config.yaml
objective: "flow_matching"
cond_dim: 128
layers: 14
optimizer: "soap"
Rows from block 7 of a small image flow-matching model, named by matrix and row number. Rows with one number within an expert belong to one neuron, the router's apart. Each number is 128 + 32 x the weight over its row's rms, rounded and kept within 0 to 255. All counts start at 0.
Before each expert's rows are labels from the 100 images, of 14848 (inputs lightly noised), where the router gives the expert most weight on average: "responds to" is what is common among them. Only what is clearly more common there than usual is listed. The data: photos of plants, animals and fungi (iNaturalist). In brackets: how many of the 100, against the usual share in percent.
# router: slot weights (model.blocks.7.mlp.router.weight, 8x192, trained with AdamW), inputs 64-127
# gate: expert gate (model.blocks.7.mlp.gate, 4x384x192), inputs 64-127
# up: expert up (model.blocks.7.mlp.up, 4x384x192), inputs 64-127
# down: expert down (model.blocks.7.mlp.down, 4x192x384, transposed), outputs 64-127

# expert 2
responds to: class Aves (90 vs 55.1)
router.4 [178 143  84 186 147 102 153 124 153 102 146 102  68 111 116 117  77 142 111 103 173 178 150  90  89 114 160  81 129  94 109 123  78 160 139 104 148 163 133 180 179 132 102  79 101 177 138  93 137 118 125 156 142  52  98 133  50 119  92 141 130 160 146 194]
router.5 [140  80 133  68  80 121 159 173 137 142 109 143 170 166 134 126 155  92 148 112 182 100 127  94 153 139 154 108 140  75  82 125 162 142  95 145 178 122 102 157 102 183  95 144 109 115  69 157 109 101 150 109 106  74 131  99 114 173 144 121 137 132  97 107]
gate.0 [ 96 107 165 148  85 144  83 191 105 142  60 101 102 165 136  87  99 114 115 142  73 132 124 186 138 108  91 130 130 142 173 148 179  88 104 124 193 114  60  79 158 177 136  93 151  67 113 116 201 122 135 181 104  70  61 134 135 105 109 133 147  93  91 105]
up.0 [103 128 202 121 115 151  81 138 127 167 101  90 108 146 129 154  60 152  79 106 109 107 127 157 160 148  38 122  99 203 162 137 185 144 161 129 100 129  99 104 167 136 109 158 129  83 122 135 184  69 161 169 126  79 109  98 120  82 170 115 109 158 132 120]
down.0 [115 112 101 176 162 139 146  71  92 152 159 153 170 104 197 128 134 159 111 113 156 149 158  60  92 131 168  99 145 168 161 140 186 129 144 150 190 110  85 142 107 144 128 136  80 116 103 199 155 156 161 121 139 159 144 137 148 179 174 185 103  99 167 117]
gate.1 [113 141 105  92 147  97 135 183 107 172 114 110 142 163 112 126 149 132 160 156 163 133 172 127 152  77  86 176 183 163  97 132  53 157 132 125 108 105 154 135 120 153 198 128 131 161 152  95 149 128 121 115 128 155 134 129  90 162  87  86 113  86 102 116]
up.1 [120 137 149 165 125  82 151 149 151 123 103  97 147  66 166 142 108 147 148  99 155 158  72 108 150 111  92 108 155 113 151 141 115 146 106  89 108 112 124 147 132 112 156  79  89  91 172 113  95 177 111  76 140 114 155 110  97 129 124 181 116 123 112  92]
down.1 [126 132  82 149  97 138 135 129 100  53 151 128  95 108 189 118 128  77 157 140 165 145 109 151 110  92 121 136 144 142 195 141 131 153 109  99 133 100  84 155 145 114 103 146  57 121 109 115 126 137  66 116 124 148 115 111 122 120 110 170  90 101 165 123]
gate.2 [ 84 109 158  61 194 158 150 118 105 108 186 123 135 184 108 134 104 164 142 138 161 190 125 136 140 142 112 141  97 114 130 106 158  85 112 167  39 159 203 104 118 132 159 113  84 155 154 203 173  84 108 113 147 152  93 113 136 171 136 111 142  85 100  72]
up.2 [ 85 159 132 128 159 142 137 101 166 102 136 124 129 191 102 180  58 179 101 149 166 168 120  84 112  96 123 138 126 109 149  95 114 116 146 172  99 145 154  95 114 178 128 122  91 172 165 229 194 103 100  75 122 125  86 112 148 212 110  99  93 110  88 115]
down.2 [ 91 203 128 157 153 125  96 146 163 132 141 148  75 138 163 122 125  58 100  79 110  97  32 112 164 134 187  60 162 140  91 173 123 129 160 131 103 137  88  76 127 107  93 122 173 177 133  91  72  90 158 148 125  76 150 147 163 154  97  73 132 137 152 208]
gate.3 [119 109 117 129  87 160 124 130 122 112  91 151 157 140 136 196 170  90 140 111 120 105 164 154 149 160 125 129  99 143 151 107  91 150 129 146 146 118  93  84 109  30  86 150 155 155  44 156  99 143  84 121 175 143  77 107 148  99 167 125  93 195 121 127]
up.3 [183 169 113  98 163 120 135 133 138  41 144 106 111 128 169  88 107 124 110 141 114  87 105 100 136 123  99 176 136  59 162 107  80 115 174 152  90 114 149  79 198 166  88 146  84 188 196 135 106 141  95 111  81 169 135 151 110 141  90 121 102 143  59 115]
down.3 [ 70  98 151  97 140 161  86 227  86  86 169 108  82 136  94  77 147 128  73 125 156 156 125 124 112 179 133 143 137 150 125 128  99  41 155 101 144 110 194 115 119 152 208  96 130 140 104 119 139 112 127 148 128 132 174 141  89  43 145 172 124  94 144 154]
gate.4 [161 138 116 157 147 174 121 133  77  96 126 157 120  51 158 106 190 114 146 129  95 141 181 137 110 140  96 149 137  83  98 181 190 114 183 186 150 152  62  93 129  80  62 143 148 162 121 175 130 106 113 101 134 170 152  92  83  99  98 171 164 135 144 192]
up.4 [174 136 121 128  92 107  81 129 115 159 164 128 172 116  85 159 100 179 116 132 121 170 145 187 125 127 101 115 154 195  98 118 124 153 121 122 132  89 161 160 135 100 170 112  92 177 126 109 185 132 104 131 104 104 134 173 148 137 165 119 152 133 151 140]
down.4 [118 180 103 194 127  92  84  66 132 165 101 100 137 168  83 117  86 155  90 116 161 160 131 165 107  96 104 135 148 168  80 139 144 164 110 129 131 115 108  92 154 126 132 128  99 142 180 134 206 107 107 136  84 154 162 141 122 123 115 144 180  68 130 128]
gate.5 [ 96 117 142 125  76 156 137 145 144  87 112 127 153 108 117  95 127 179 116 112 169 120 112 103  61  69 119 151 127 130  94 127 160 104 138 140 173 121 102 104 149 110 134 139 117  52 120  65 122 104 119  95 123 141 138 158  95 132 102 121 171 129 142 139]
up.5 [153 199 117 106 104 179  99 125  88 135 141 160  83 217  79 153 134 158  95 143  66 164 164 123 113 102 107  69 149  93 156 108 109 182 131 126 160 142 140  97 128 118 158  97 112 105 173 180 112 163 150  37  89 149 143 142 106 178 141 106 117  91 160  68]
down.5 [142 162 126 127 158 125 114 100  89 116 147 161  81 179 105 152 152 177  83 124   8  94 200 188 126 113 100  91 131  66 128 119 120 126 123 145 135 108 150 110  96 173 120 164  98  64 131 100 129 208 191 117  97 114 103 104  97 166 158 124  89 141 152 116]
gate.6 [108 124 115 146 141  70 140 108 143 150 108 168 178 119 122 128 137 106  81 167  84 167 182 123  73  85 102 134 118 166  95 114 164 152  89  94 132 161 132 126 104 133 197 142 132 124 127 102 135 124  93 152 180 119 197 159 128 172 104 127 135  85  99  80]
up.6 [173 129 103  87 186 213 145 160 116 119 139 116 110 111 161 100 170 149 168 128 120  87 130 136 182 142 120 145 109 102 106 128 115 109 118 150 128 158 155  91 154 136  61 140 137 145 120 164 104 137 169 122 105 136 117 100 168  49 111 115 126 153 126 170]
down.6 [ 95 175 115 193 150 171 138 128 142 170 142 135 144 143 138  62 127 128 104 153 111 135 144 134 113 141 129 121 151 189  63  91 108  93 108 117 124 151 147  78 118 143 127 157 124 117 115  98 160 114 197 155 153 177 156 131  91  97 101 123 188 169  94 118]
gate.7 [157 120 158 156 112 120 151 135 115  98 158 183  73 156  96 115 179 149 174 108  97  71 183 156 129 156 170 107  58 120 134 235 104 124 149 122 119 127 131 171  90 124 125 182  93 154 105 167 115 137 172 132 129 157 154 143 167 165 139  85 125 138 134 150]
up.7 [149 105 155 125 116  94 108 147 100 143 124 162  84 113  94 129 137 183 159  55 105 111 164 138 103 152 129  94  70 128 176 160 111 148 136 141 118 113 144 164  75 144 125 161  68 186 114 126  94 126 210 188 102 125 129 129 170 169  96 142  90 164 142 144]
down.7 [107 121 141  97 127 159 179 113  95  96 121 147 134 122 170  83 142 166 111 107  65 128 119 137 153 117 141  65 140 125  62 160  78 175  77 161  32 170  76  95 121  90 109 131  97 108 167  98  68 135 165 124  83 101 144 149 119 172 139 123 135  81 130 127]
gate.8 [ 86  78  70  86 118 183 138 114 148 181 110 148 166 155 207  79 131 125 175 128  79  92  76 162 117 187  95 127 150 133 248 106 141 100 131 167 154 191 152 153  97 118 121 144 135 132 132 137  91 154 127  60 178 109 133 167 118 131 124 124 134 172 192 111]
up.8 [152 124 127 208 176 107 159 102 100 136 111 141 106 101 143 109 111 124 124 223  67 158 119 108 149 168 107 111 118 175 137 147 156 170  92 175 154  91 107 122  87  83 180  92  89  95 114 132 125  83 125 158 126 167 119  92  61 133  74 134 155 129 111 108]
down.8 [109 133 149 163  66 122 127 104 116 112 115 158 108 124 106 105  87 148 145 134  41 154 131 167 118 117 110 146 106 187 188 177 148 173 157 130 144 127 125 138 187  98 131 159  82 101 141  90 160 127 124 124 129 130 110 138 169 126 146  93 165  92 107  83]
gate.9 [121 106 110 118 103  97 118 124  65 171 131 109 102 129 144 130 140 139 121 172 108 103 143 159 158 119 101 176 113 138 135 111 149 135 181  88 106 108 103 147 147 147 150 137 145 114 113 158 171 135  81 137 133 129 101 133 168 138  69  85 114 132 105 148]
up.9 [120  99 170 142  76 142 123 128  79 170 138 117  74 143 126 150 137 176 180 185 193 177 130 218 141  72 173 191 133 152 141 103 100 128 160 170 130 165 111 148 105 103 139 103 148 180 151 125 122 156  98 134  56 113 105 140 137 133  99 105 129 191 116 105]
down.9 [139 130  49  89 170 119  99 125  97  97 112  66 185 109 165  98 133  71 146 178 135  69 130 125 123 147 113 128 127 131 114 115 115 137  81 174 137  72  82 140 152 109 124 156 193  82 108 169 101 130 183 154 106 169 138 166 130 102  89 120 113  70 139  88]
gate.10 [101 169 106  78 104 121 154 121 122 134  56  89 166 148 184 157 105 155 100  56 129  82 141 148 155 144 121  81 129 109 132 102 130 166  98 120 193  64 117 174 177 134 116 146 115  84 184  90 149  94 114 133 128 148  92  70 206  94  99 127 135 154  91 133]
up.10 [122 158 132 166 147 140 138 117 151 182 106 127 128  85 105 125 147 145 145 157 145 159 106  97 150 116  78  81 109 115 169 112 135 109  91  84 206 126 131  40 125 190 108 143  86  63 135  78 120 129 103 143  97 149 182  57 150 128 143  82 143 121 128 162]
down.10 [147 125 170 137 128 248  71 106 157  93 172  71 146 107 114 101 118 127 116 107 115 181  63 130 178 116 118  95 176 156 116 109 178 183 129 116 111 164 169  81 123 111 108 121 166  71 131 115 128  96 116 123  98  93 103 140 131 145 121 139 121 129 145 178]

# expert 3
responds to: order Passeriformes (52 vs 25)
router.6 [134 126 176 127 136 112 187 154 166  63 159 101 116 174 134 147 111 136 136 122 195 121  87  41 120 170 149 120 113 174 142  72 140 123 122 171 127  67 144 125 144 136 138 102 185 121 124 173 102  94 117  70 119 112 130  91 114 112 139 163 110 160 130 129]
router.7 [148 166  91  98  84 145 122 145  88 189 174  93 105 155 159 104 183  85  71  96 165 137 141  78 122 106 133  99 146 145 127 137 124 153 167 160 161 139 128 173 110 117 143  89 121 124 132  72 155  92 148 137 116  83 119 130 147 134 146 112 157 121 144 168]
gate.0 [155 135 113 158 152 137 159 113 114 131 151 126 125 126 148  99 142 122  78  96 112 134 109 111  94 151 154 124  77 119 148  74 113 107 104  77 102 159 158 104 104 132 119 188 113 103 151  84  54 139 163  95 109 106 156 143  62  80  98 135 109 160 125 195]
up.0 [141  99 159 150 140 178 104  83 116 111 108 158 182 129 128 148 138 127 223 165 147  40 183 113 162 122 155 152 100 102 180 125 185 170 164 123 143 114 174 175 148 176 132 128 188 119 126 164 131 129 116 131 146 106  91 103 131 119 168 143 159 115 190  59]
down.0 [149 127  99 151 137 164 152  96 119 131 148 124 133 137 105 137 149  99 124 137 167 130 148 140  80 110 172 154 116 144 158 105 109  99 186  90  93 197 125 134 103 126 151 118  69 152 123 123  60 171 121 117 137 119 131 101  61 106 182 146 127 156 167 157]
gate.1 [186 156  76 114 139 115 169 111 101  92 106 118 134 128 170  94 173 128 144 172  64 112 135 184  92 136  49 169 122 120 145 171 142 209 101  80 153 117 137  59 131 161 189 101 161  94  86 121 156  85 141 140 151  86 145 122 168 158 134 130  99  92 120 147]
up.1 [103 133  82  90 194 102 183 104 169 138 118 164 112 160  95 105  82 147  91 165  93 213 142 146  98 151 156 133 154 120  51  81 158 166 146 153  83 216 142 104 175 156 126 128 143 174  81 122 149 106 103 171  70  98 118 105 165 157 170 180 127 124 145 129]
down.1 [114 154 145 124 165 133 180 120 159  92 122  80  87 216 134 114 138 116 116 142 148 183 141  94 148 177 130 112 104 131  65 146 128 123 161 218  74 154 180 134 167 123  85 126  99 117 112 119 158 127  83 130 125 111 139 116 125 128 112 167 107 116  77 141]
gate.2 [106 186  86 138 159 183 150  93 110 181 179 136 147 142  59 102 109  86  91  87  92  68 180  75 173 130  67 132 155 118 156 132 134  68 159 102 143 115  96  50 111 121 155 175 110  89 131 145 114 167 137  99 168 151  91 122 131 123  62 147 102 139  76  97]
up.2 [121 205 132 125 122 127 118 103 163 197 131 114 159 154 105 117 102 105  80 124  91  88 165 105 174 134  75 150 110 123 193 156 139 129 210 106 156 102 142  65 116 159 128 161 136  92 109 114 144 117 117 141 171 148 126 121 116 158  83 103 120  67  97 101]
down.2 [ 99 142 128 126 115 134 157 137 126 198 101 125 114 125 118  94 116 124 117 134 120 109  90 109 116 146  86 176  92  90 156 175 197 139 152  98  69 103  90  75 131 105 159 157 114  66 123 115 222 124 129 101 208 134 164 163  97 124 112 111 172 127 124 103]
gate.3 [159 127 126  85 134 123 125 127 147 145  98 137 121 163 121 128 129 168 132 159 129  92 109  89 171  34 100 177 101 205 145 190 155 141 175 193 111  57 176  99 108 114 112 157  73  90 152 133 147  96 130 109 137 122 117 105  90 113 139 148 118  70 142 139]
up.3 [126 135 121 175 105 119  62 152 158 102 163  84 127  71  99 178 162 139 168  74  78 125 115 162 164 100 146 135 177 141 123 191 144 140 182 180 140 129  57 141 132 129 120 121 155 154 110 142  97 126  55 156 114  87 121  92 121 163 170 107 121 111  87 195]
down.3 [126  98 172 117 127 155 114 148 141 130 147 126 132 105 177  69 128 137 148 161  71  86 135 166 125 190  99 191 106  95 113 125  59 125 139 131 162 119 101  84 181 115 152 135  99 145  74  97  69 151 151 162 121  65 203 103  85 112 108 162 117 114 133 155]
gate.4 [136 143 127 169 163  89 138 172 121 141  33 126  96 122  60 125 118 128  83 102  95  96 129 158 181 132 124 129 164 174 157 123 112 126  94 147 119  87 145 115 132 109 156  70 136  89  83  97  94 112  70  77  85 108 113 115 153 128 172 176 145 114 136 165]
up.4 [134 117  97 184 130 103 173 175 121 127 139  92 122 133 133 177  74  97  90  84 151 136 145 159 131 135  98 182 164 175 142  75 142 112 123 150 118 117 109 106 167 119 136 124 163 116 136 161 135 126 198  84 132 114 142 143  92  99 163 135 185 123  89  83]
down.4 [129 146 176 201  63 140 133 103 107 116  94  91 104 166 111 173  79 129 120 101  79  60 133 115 193 120 177 149 162  85 127 101 109 131 110 140 160 154 134 122 136 130 128 103 142 147 143 111 106 110 138 105  81 140 133 118  76  99 131 108 108 134 107 173]
gate.5 [151 126  83 133 129 157 139 174 114 111 154 138  93  83 121  76  94 142  81 116  96 121 137 137  53  96  83 118 100 158 133  97  62 115 140  81 115 106 126 126 144 158 117 155 124 194 147 150 139 138  63 130  78 166 184 114 103  62 146 143 132 148 125  96]
up.5 [ 62 140 120 130 130  42  97  33 154 145 121 132 161 179 133 158 167  81 157 177 175 114 101 150 193 138 137 112 104  88 149 111 145 136 153 148 140 120 113 122 129 108 139 160  60  87 104  85 140 142 153 145 141 116 120 114 110 175  80 111 134 113 128 121]
down.5 [179 124 120 116 118 123  91 159  94 137  93 120 106 145 180 114 122 133 148  82 141 148 109 109 121  86 156  82 154 126 133 109 119 133 117 109  96 198 160 152 101 111  92  91  94 137 186 119 111 162 169 127 151 166  71  90 141 115  88 177 114 141 135 138]
gate.6 [101 161 147 124 133 133 152 121 138 131 108  95 144  77 125 135  34 130  95 100 120 129 181 172 195  94 169 119 130 114  85 112 134 163 124 144 142 105  96 125 160 106  83 161 127 141 133 130 113  71  98 120 111 142 114 126 160 180 154 114 138 157 168 129]
up.6 [127 133  46 153 110 123 153 123 117 157 133 123 114 160 160 102 129  94 100 134 103  85 124 132 149  98 146 100  60 124 106 132 158 105 164 133 139 183 109 139 127  74  99 192 178 144 128 110  76 114 149 149  91 142 133 149  89 116  92 181 141  79 138 120]
down.6 [120 120 116 126 139 101 110  71 139 149  70 147 119 192 138 165 124  84 128 133 119 162 135 168 144  62  88 134  86 141 142 131 166 130 172 138 106  96  82 108 134 120 108 205 149 106 142 135 156 148 115 153 118 131  78 122 153 186 130 174 141 118 100  74]
gate.7 [107 108 137 143 148 131 106 168 126 142 139  97 134 117 126 134  60 105  81 116 153 154 151 129 121 125 178  72 155 142 134 120 121 112  76 120 164 169 156 178 145 120 116 171 123 142 111 149 129  78 212 139 105 102 175  98 139 122 105 153 105 105 142 129]
up.7 [158 149 112 146 129 119 114 119 153 127 131 162 110 169 169  86 181  77 187 173  89 174 142 137 118  88  67 141  71  92 109 114 177 121 133 161 195 117  95  62 101 163 137  83 151 155 147 110  98 140 126 117 108 138 137 144 163  85 131 161 117 120  98 132]
down.7 [120 140 163 109 130 112 169  77 121 188  76 119  76 183  70 100 171  79 110 148  95 157 162 130 107 113 102 141  97 149  79  97 134 117 123  90 189  53 100 133 189 169 113  74 119 141 130 129 127 184 163 124 134 106 173 150 151  72 159 145 139  85 153 143]
gate.8 [143  97 120 122  92 112  58 112 125  72 170 137 156  91 121  42 158 151 162 120 187 137 129 110 148 112 142 154 134 183 121 129 123 108 111 164  91 106 121  95 103 161  78 156 128  63 126 163  99 146 113  89 141 151 187 127 139 143 151 164 101 149 118 160]
up.8 [ 77  80 176 147 127 100 141 131  79 103 155 118 115 164  87 168  82  86 173 124 160 109 144 135 102 166 175 119  76 139  79 112 114 148 151 174 197 103 132  63 103  78  97 107 176 233 132 123  75 148  73 161 108 181 115 110 120 121 102 101 164  83  90 155]
down.8 [139  38 127 101 108 113 146 150 117 105  76 154 135 135 125 136  75 181 130 125 137 154 100 106 108 178 145 163 122 133  73 124 157 130 145 149 127 105 170  89 102 122 161  95 210 120 126 184  83 132 120  97 101 182 150  82  60 167 128 138 166 127 112 130]
gate.9 [121 200 228 160 109 121  93 129 133 123 152 161 134 160 107 158 155 189 123 143  44 144 163 112 110  93 138 127 110 136  88 147 126 120  45 167 172  88 143 147 175 128 106 142 126 197 144  75 124  78  99  93  93 168 147 111  94 133 199  99 100 116 170 142]
up.9 [139  89  57 113 137 115 151 128  97 149 114 104 100 113 173  69 130  69 136  84 198 146 121 156 174 149 139 118 149 109 180 101 135 114 195 127 140 141 108 100 111 123 135 101  89  97 141 171 134 125 181 143 142  94 141 165 121 128 118 183  73 106 100 157]
down.9 [ 76  86 189 161  90 125  70 147  59 111 126 161 121 126 124 165 144 136 136  60  89 136 175 143 175 152 121 121  48 115 124 174 101 142 175  64 119 115 110  45  99 105  65 164 160  85 168 138 127 170 162 166  49 143 112 113 138 119 152 153 106 158 136 120]
gate.10 [147 127  77 148 139 113 136 107 117  83  92  75  93 150 144 155 167 131 103 120 167 120 118 136  84  51 176  75 124  80  89 126 126 153 112 126 129  79 151 101 195 114 134 132  35 158 111 190 156 134 107 163 127 136 143 135 191 145 162  62 152 147 105 141]
up.10 [164 177 141 123 105  90 125 102 149 199 136 155 164 135 123  48 153  92 132 178  46 113 169 123 145 150  98 141 122 113 166  98 125  89 162 121 153 147 150 147  51 149 123 117 117 141 131  97 116 158 164  85 120 170 109 118 107  67  88 167 111 147 167 135]
down.10 [115 118  77 126 140 125 145 109 132 175 128 163 138 119 182  97 124 186  87 118 122 154 139 108 118 120  68 110 111 104 148 189 138 124 145  89 140 191 121 151 109 161 150 109  63 122 108 110 128 164 102 149 130 189 111 157  99 150  95 110 125 142 139 119]

# expert 0
responds to: phylum Chordata (95 vs 60.9); class Aves (89 vs 55.1); order Charadriiformes (37 vs 7.6)
router.0 [ 89 135  83 142 140 122 125 124  92 179  47 176 127 125  90 168 136 155 113 127  88 116 157 136 170 129  88 102  46 111 148  90  96 114 153  57 200 152 145 104  99  73 128 111  97 132 118 152  96 117 103  98 131 126  88 198 117 135 186 145 128 118 141 161]
router.1 [189 128 170 124  96 120 131 127 128 156  95 111  51 165 100 164 105 134  64 108 106 101 176 168 114 103 133 156 105  73  97 111 133 184  94 160 192 190  91 183 148  81 171 110  86 165 142  64 168 107 113 168 131 114 141 178 158 153 136 128 126 118 135 105]
gate.0 [ 82 112 148 181 118 128 155  92  99 100 114  99 169 117 146 112 101 134 112 126 134 179  92 142 155 180 150  88  98 120 106 108 105 125 122 137 118 128 126 165 127 108 136  99  79 146 145  85 124  89 173 149 114 142  84 156  74  39  89 146 164 183 157 188]
up.0 [158 204 131 132 100 193 116 143 154 146  96 138  80 106 199 111 180 115 117 173  72 151 148 152  94 113  95 144 168 139 127 136  95  91  59  93 177 130  91 172 105 152 174 138 132 146 125  57 124 133 146  72 160 153 176  67 123 146 120 121 126 149 153 133]
down.0 [ 92 146 131 194 139 161 171 121 113 176 140 136 168 152 174 174  74 114 125  87  84 139  94 161  88  92 164 159 110 117 132 140 137 180 185 154 172 105 149 192 143 185 145  88  91  84 144 117 168  91 160 151 135 157 166 113  73 156 132 127 129 175 108 124]
gate.1 [151 142 130 107 128 111 106 131 103 132 102 100  97  87 108  99 146 112 138 121 174 207 133  83 128 115 101 150 165 123 171 113 146  95 125  99  68  96 191 118 180 137 134  57 180 113  94 110 119  88 159 152 114 137 155 134 136 190 146 130  92 166 118 126]
up.1 [166 127 129  79 109 106 135  94  97 135 116 194 150  54 119 129 152 111 132 117 136  98 123  87 115 103  72 133 179 181  96  70 134 142 110  91  84  65 189  87 125 143 155  59 160 170 136 121 100  76 135 110 148 155 129 185 127 193 155 156 187 129 167 119]
down.1 [104  86 150 153 140 151 111 123 127 155 153 136 114  96 180 132 144 146 166 153 104 137 119 123  97 135 156 128 145 130 154 144 145  93 117 124 162 177 129 122 111 135 127 151  94  90 210 113 120 157 134 100 159 123 134  93  99 140 130 133 131 135 144 168]
gate.2 [149 140 113 161  29 165 143 105 148 159 158 138 186 124 118 125 157  95 120 175 152  65 120 156 131 189 167 154 138  93 149 114 176 103 119 158 162 116 125 126 140 128 170 159 110 134 152 125 144 191 117  87 142 135 146 187 115 156 108 115 137  81  97 105]
up.2 [ 91 143 109 110 223  88 130 146  94  75 124 126 104 201 144 150 140 140 162  70 106 157 152 112  81 139 110 130 162 108  87 144 100 158 128 129 153 105  62  99 158  59 112 144 113 190 163 153 161 133 132 194 148  69 118  90 114 112 169 198 104 138 147 185]
down.2 [103 145 101 101 159 144 103  99 154 108 153 151 123 180 162 153 190 141  65 126  89 106 142 180 120 124 163 212 166 120 147 152 133  65 111 106 222 107  99  81 150 120 153  91 103 163 111  91 123 115 126 105 195 170 102  96  97 121 174 147 126 112 129 116]
gate.3 [114 195 104 130 161 133 136 119 171 114 116  60 153 161 115 120 186 121 153 130  82 146 128 109 193  70 148 169 101 108 147 111 158 120 124 155 108 172 169  87 151 171 109 130 108 131  82 129  71 108 119  79 157 104 176 145 182  71 176 105  62 114 120 130]
up.3 [ 86 204 114 145 144 120 159 141 150 109 146  37 131 182 119 123 166  91 156 117  74 161 129 106 151 110 167 155  76  99 162  96 141  84 113 139 107 160 167 112 169 143 102 124 135 110 112  95  70 107 122  89 191  92 156 158 196 105 154 124  31  87 147 134]
down.3 [146 145 102 107 117  72 105 111 162  97 122 121 105 177 129 129 132  54 124 106 101  96 136 115 160 159 140 147  94  83 113 139  61 116  82 103 119 161 165 163  89 157 185 126 118 102  94 111 132 142 142 171 150 168 112 124 130  96 140 109  86 129 153 149]
gate.4 [ 69 171  40  68 113 110 119 137 127 179 106 135 119  82 122  71 149 143  80 155 135 100 116  67  88 133 119 144 127 129 152 110 148 173 152  99 134 104 151 113 174 165 146 101 144  80 120 142 165 105 150 129 129  87 139 127 152 139 133  96  50  92 101  51]
up.4 [158 114 192 129 121 141 103  89 113 127 146 136 111 162  98 165 141 125  90 126 156 131 128 150 126 113  92 127 109 147 122 133 134 106 155 107 139 109 200 117 161 141 121 126 175 162 145  55  87  94 115 146 193 119 117 153  79 125  96  62 160  97 155  80]
down.4 [107  87 169 120  79  88 107 135 131 144 144 170 119 162 122 158 149 100 135 113 100  82 153 109 145  89 207  79 113 107 147 148 113 126 130  63  89 132 103 131 101 138 120 104 136 159 165 106 125 124 108 186 203 178 115 151 159 108 160  94 154 123 122 102]
gate.5 [ 83 135 158 174 148 130 108 124 161 101 129 105  57 137  93 158 117  99 146 119 147 143  81  62 121  95 173 195  85 143 143 116 152 109  89 163 150 181 136  72 144 111 106 120 149 143 158 140 116 194 168 145 160  75 132  64 120 103 165  85 115 196 129 126]
up.5 [168 110  95 117 142 112 158 121 117 103 121 174 101  62 106 130 126 145 113 159 149 181  93 139 139 113 152 144 113 125 157 102 110 159  75 167 121 108 117 147 146 113 172 124 143 160  98  69  89  79 114 114 177 101 108 127 105 120 173 150  91 107 134 154]
down.5 [115 115  63 171  71 117 104 160 132  89 129  99 108 147  77 129 133 129 154 136 122 105 150 138 161 143 134 122 156  97 134 177 164 121 101 135 148 130 144 113  89 139 169 141 139 101 144 140 144 145 150 165 146 102 133 113 121 134 133 126 113 178 195 146]
gate.6 [ 90 147 139 116 165 116 106 139 120 187 124 105  88  94 122 133 155 100  80  96 137 122 124 133  83 111  72 134 126 118 132 199 114 123 137 112 120 116 206 133 169 124 111  87  70 147 143  95 126 118 121  89 132 120 127 148 131 159  71 157 165 163  43 111]
up.6 [181 190 148 133  84 150 141 102 120 114 125 104 159 128  62 165 129 149 153 180 171  83 119 164 101 193 132 128 135 154 127  75 165 117 131 167 120 120 138 144 106  87 157 142  73 141 129 104  89 145 100 139 180 146 120 103 175 127 177 157 117 139 202 178]
down.6 [123 142 205 156 101 130 138 170 138 158 148 139 133 103 159 101 127 102 136 158 118 118 100 157 102 115 170 148 118 147  90 117 154 141  69 166 130 122  50 114  90 125 191 195 165 137 113 122 161 159 144 135 175 142 140 115 165 112 186  99 130  77 208 155]
gate.7 [124  66 115  89  98 140 130 130 120 111 134 173  92  99 194 144 163 219 165 146 116 107  74 155 118  67 140 154 125 155 102 114 140 129 129  87 133  91 116  82 131 149 134 178 131 118 197 119 131 164 137  86 106 147 178 149 121 131 135  51 110 145 130 100]
up.7 [131 130 106 113 127  96 137 131  98 167 110  58 143 141  92  62 144 124  97 119 167 107 127 128 127 173  56  93 127 127 116 124 125 129 145 144 139 129 135 191 101 137 155  89  64 128  73 123 148  47  55 100 154  98 144  60 119 106 134 247 121 119 117 103]
down.7 [133 125  94 121 133 158 117 147 150 136  99 148 161  90 132  98 115  92 146  69 100 183  49 140 206  97  98 119 181 114 125 115 116  96 102 124 164 111 132 114  88 109 152 124 156 178 138 118 197 146 115 131 140 142 136 160 115 211  93 108  95 120 137 120]
gate.8 [102  94 134 141  90  99 136 121 106 184 164 123 164 107 157 131  92 123 115 162  71 130 156 131 127  87  95 125 111 185 139 152 108 127 113 104 147 182 145  90 155 145 116 126  63 151  96 131 147 135 159 132 113 131  81 122 113 177 167  96 178 162 116 122]
up.8 [143 119 129 109 144 177 110  99 131 141  52 159  82  66 167 138 151  95  98  63 145 153 117 119 164 151 132 101 148 141 151 119  83 131  77  55 146 112 129 135  76 129 137 114  96 112  85 114 123 106 161 150 105 167 112  97 139 146 130  96 109 166 131 181]
down.8 [156 125 150 103 148  80 204 137 145 129  46 125 166 124 122 158 189 139  89 127 154 168 146 190 105  65 107  95 101 112 104 126 114 122 102 105  69 120 111 124 132 158 156 120 135  72  98 120 132 114 158  93 122 168 102  99 144 141 146 111 129 118 162 155]
gate.9 [108 119 145  18  96 101 129  69 150 151 110 126 175 103 154  99  82  92 110 120 101 151 115 155 169 101 164 110 132 134 152  96 120 147 161 177 170  86 156 159 139 128 132 184 123 118 140 176 156 172 126 138 148 145 136 158 129 175 167 181 211 121 135  98]
up.9 [117  96  89 142 120 136 118 105 134 148 104 135  92 112 125 132 138 130 101 164 143 137 172 138 127 139  99 146  96 134 162 127 192 117 101  93 144 105 143  62 152  92  73  88 171 165  94  65 160 117 150 134 117 106 127  86 124 176 123 145  74 146 173 155]
down.9 [ 77 122 101 148 130 127  82 160 120 126 126  70 146 112 150 122 138 135 120 151 127 129 162 149 188 149 106 120 123 133 147 108 141  69 125  97 135 117 130 146 100  81  58 172 125 171  74 133 147 162 135 102 147 136 109 131 155 178 131 182  99 129 202  85]
gate.10 [146 113  94 131 110 156  74 157  99 132 128 144 109 135  84 118 161 139 197 174 163 124 156 107  81 111  72 137 138 126 199 169 121 188 114 159  70 147 108  76 194 150 177 113 179 165 121 112  88 105 117  84  97 162 148 187 108 173  70 120 140 120 163  94]
up.10 [113 113  99 134  84 119 123 150 161 161 149 120 140 148 131 145 203  87 198 168 177 124 142 141  78  72 117 155 113 116 107 123  58 108 141 163 125 156  85  76 228 137 140  88 167 168 101 115 125 178  89 115 135 176 112 166 141 154 156 104 134 123 142 123]
down.10 [127 135 148 131 126 103 144 110 155  92 124 105  87 125 116 118 187 116 174 127 159 117 127 136 117 113  96 105 112 112 164  91 127  89  99 160 122  93  96  98 153 128 135 135 134 141 141 157  96 133 107 146 171  51 111 197 190 188 176 121 138 158 141 112]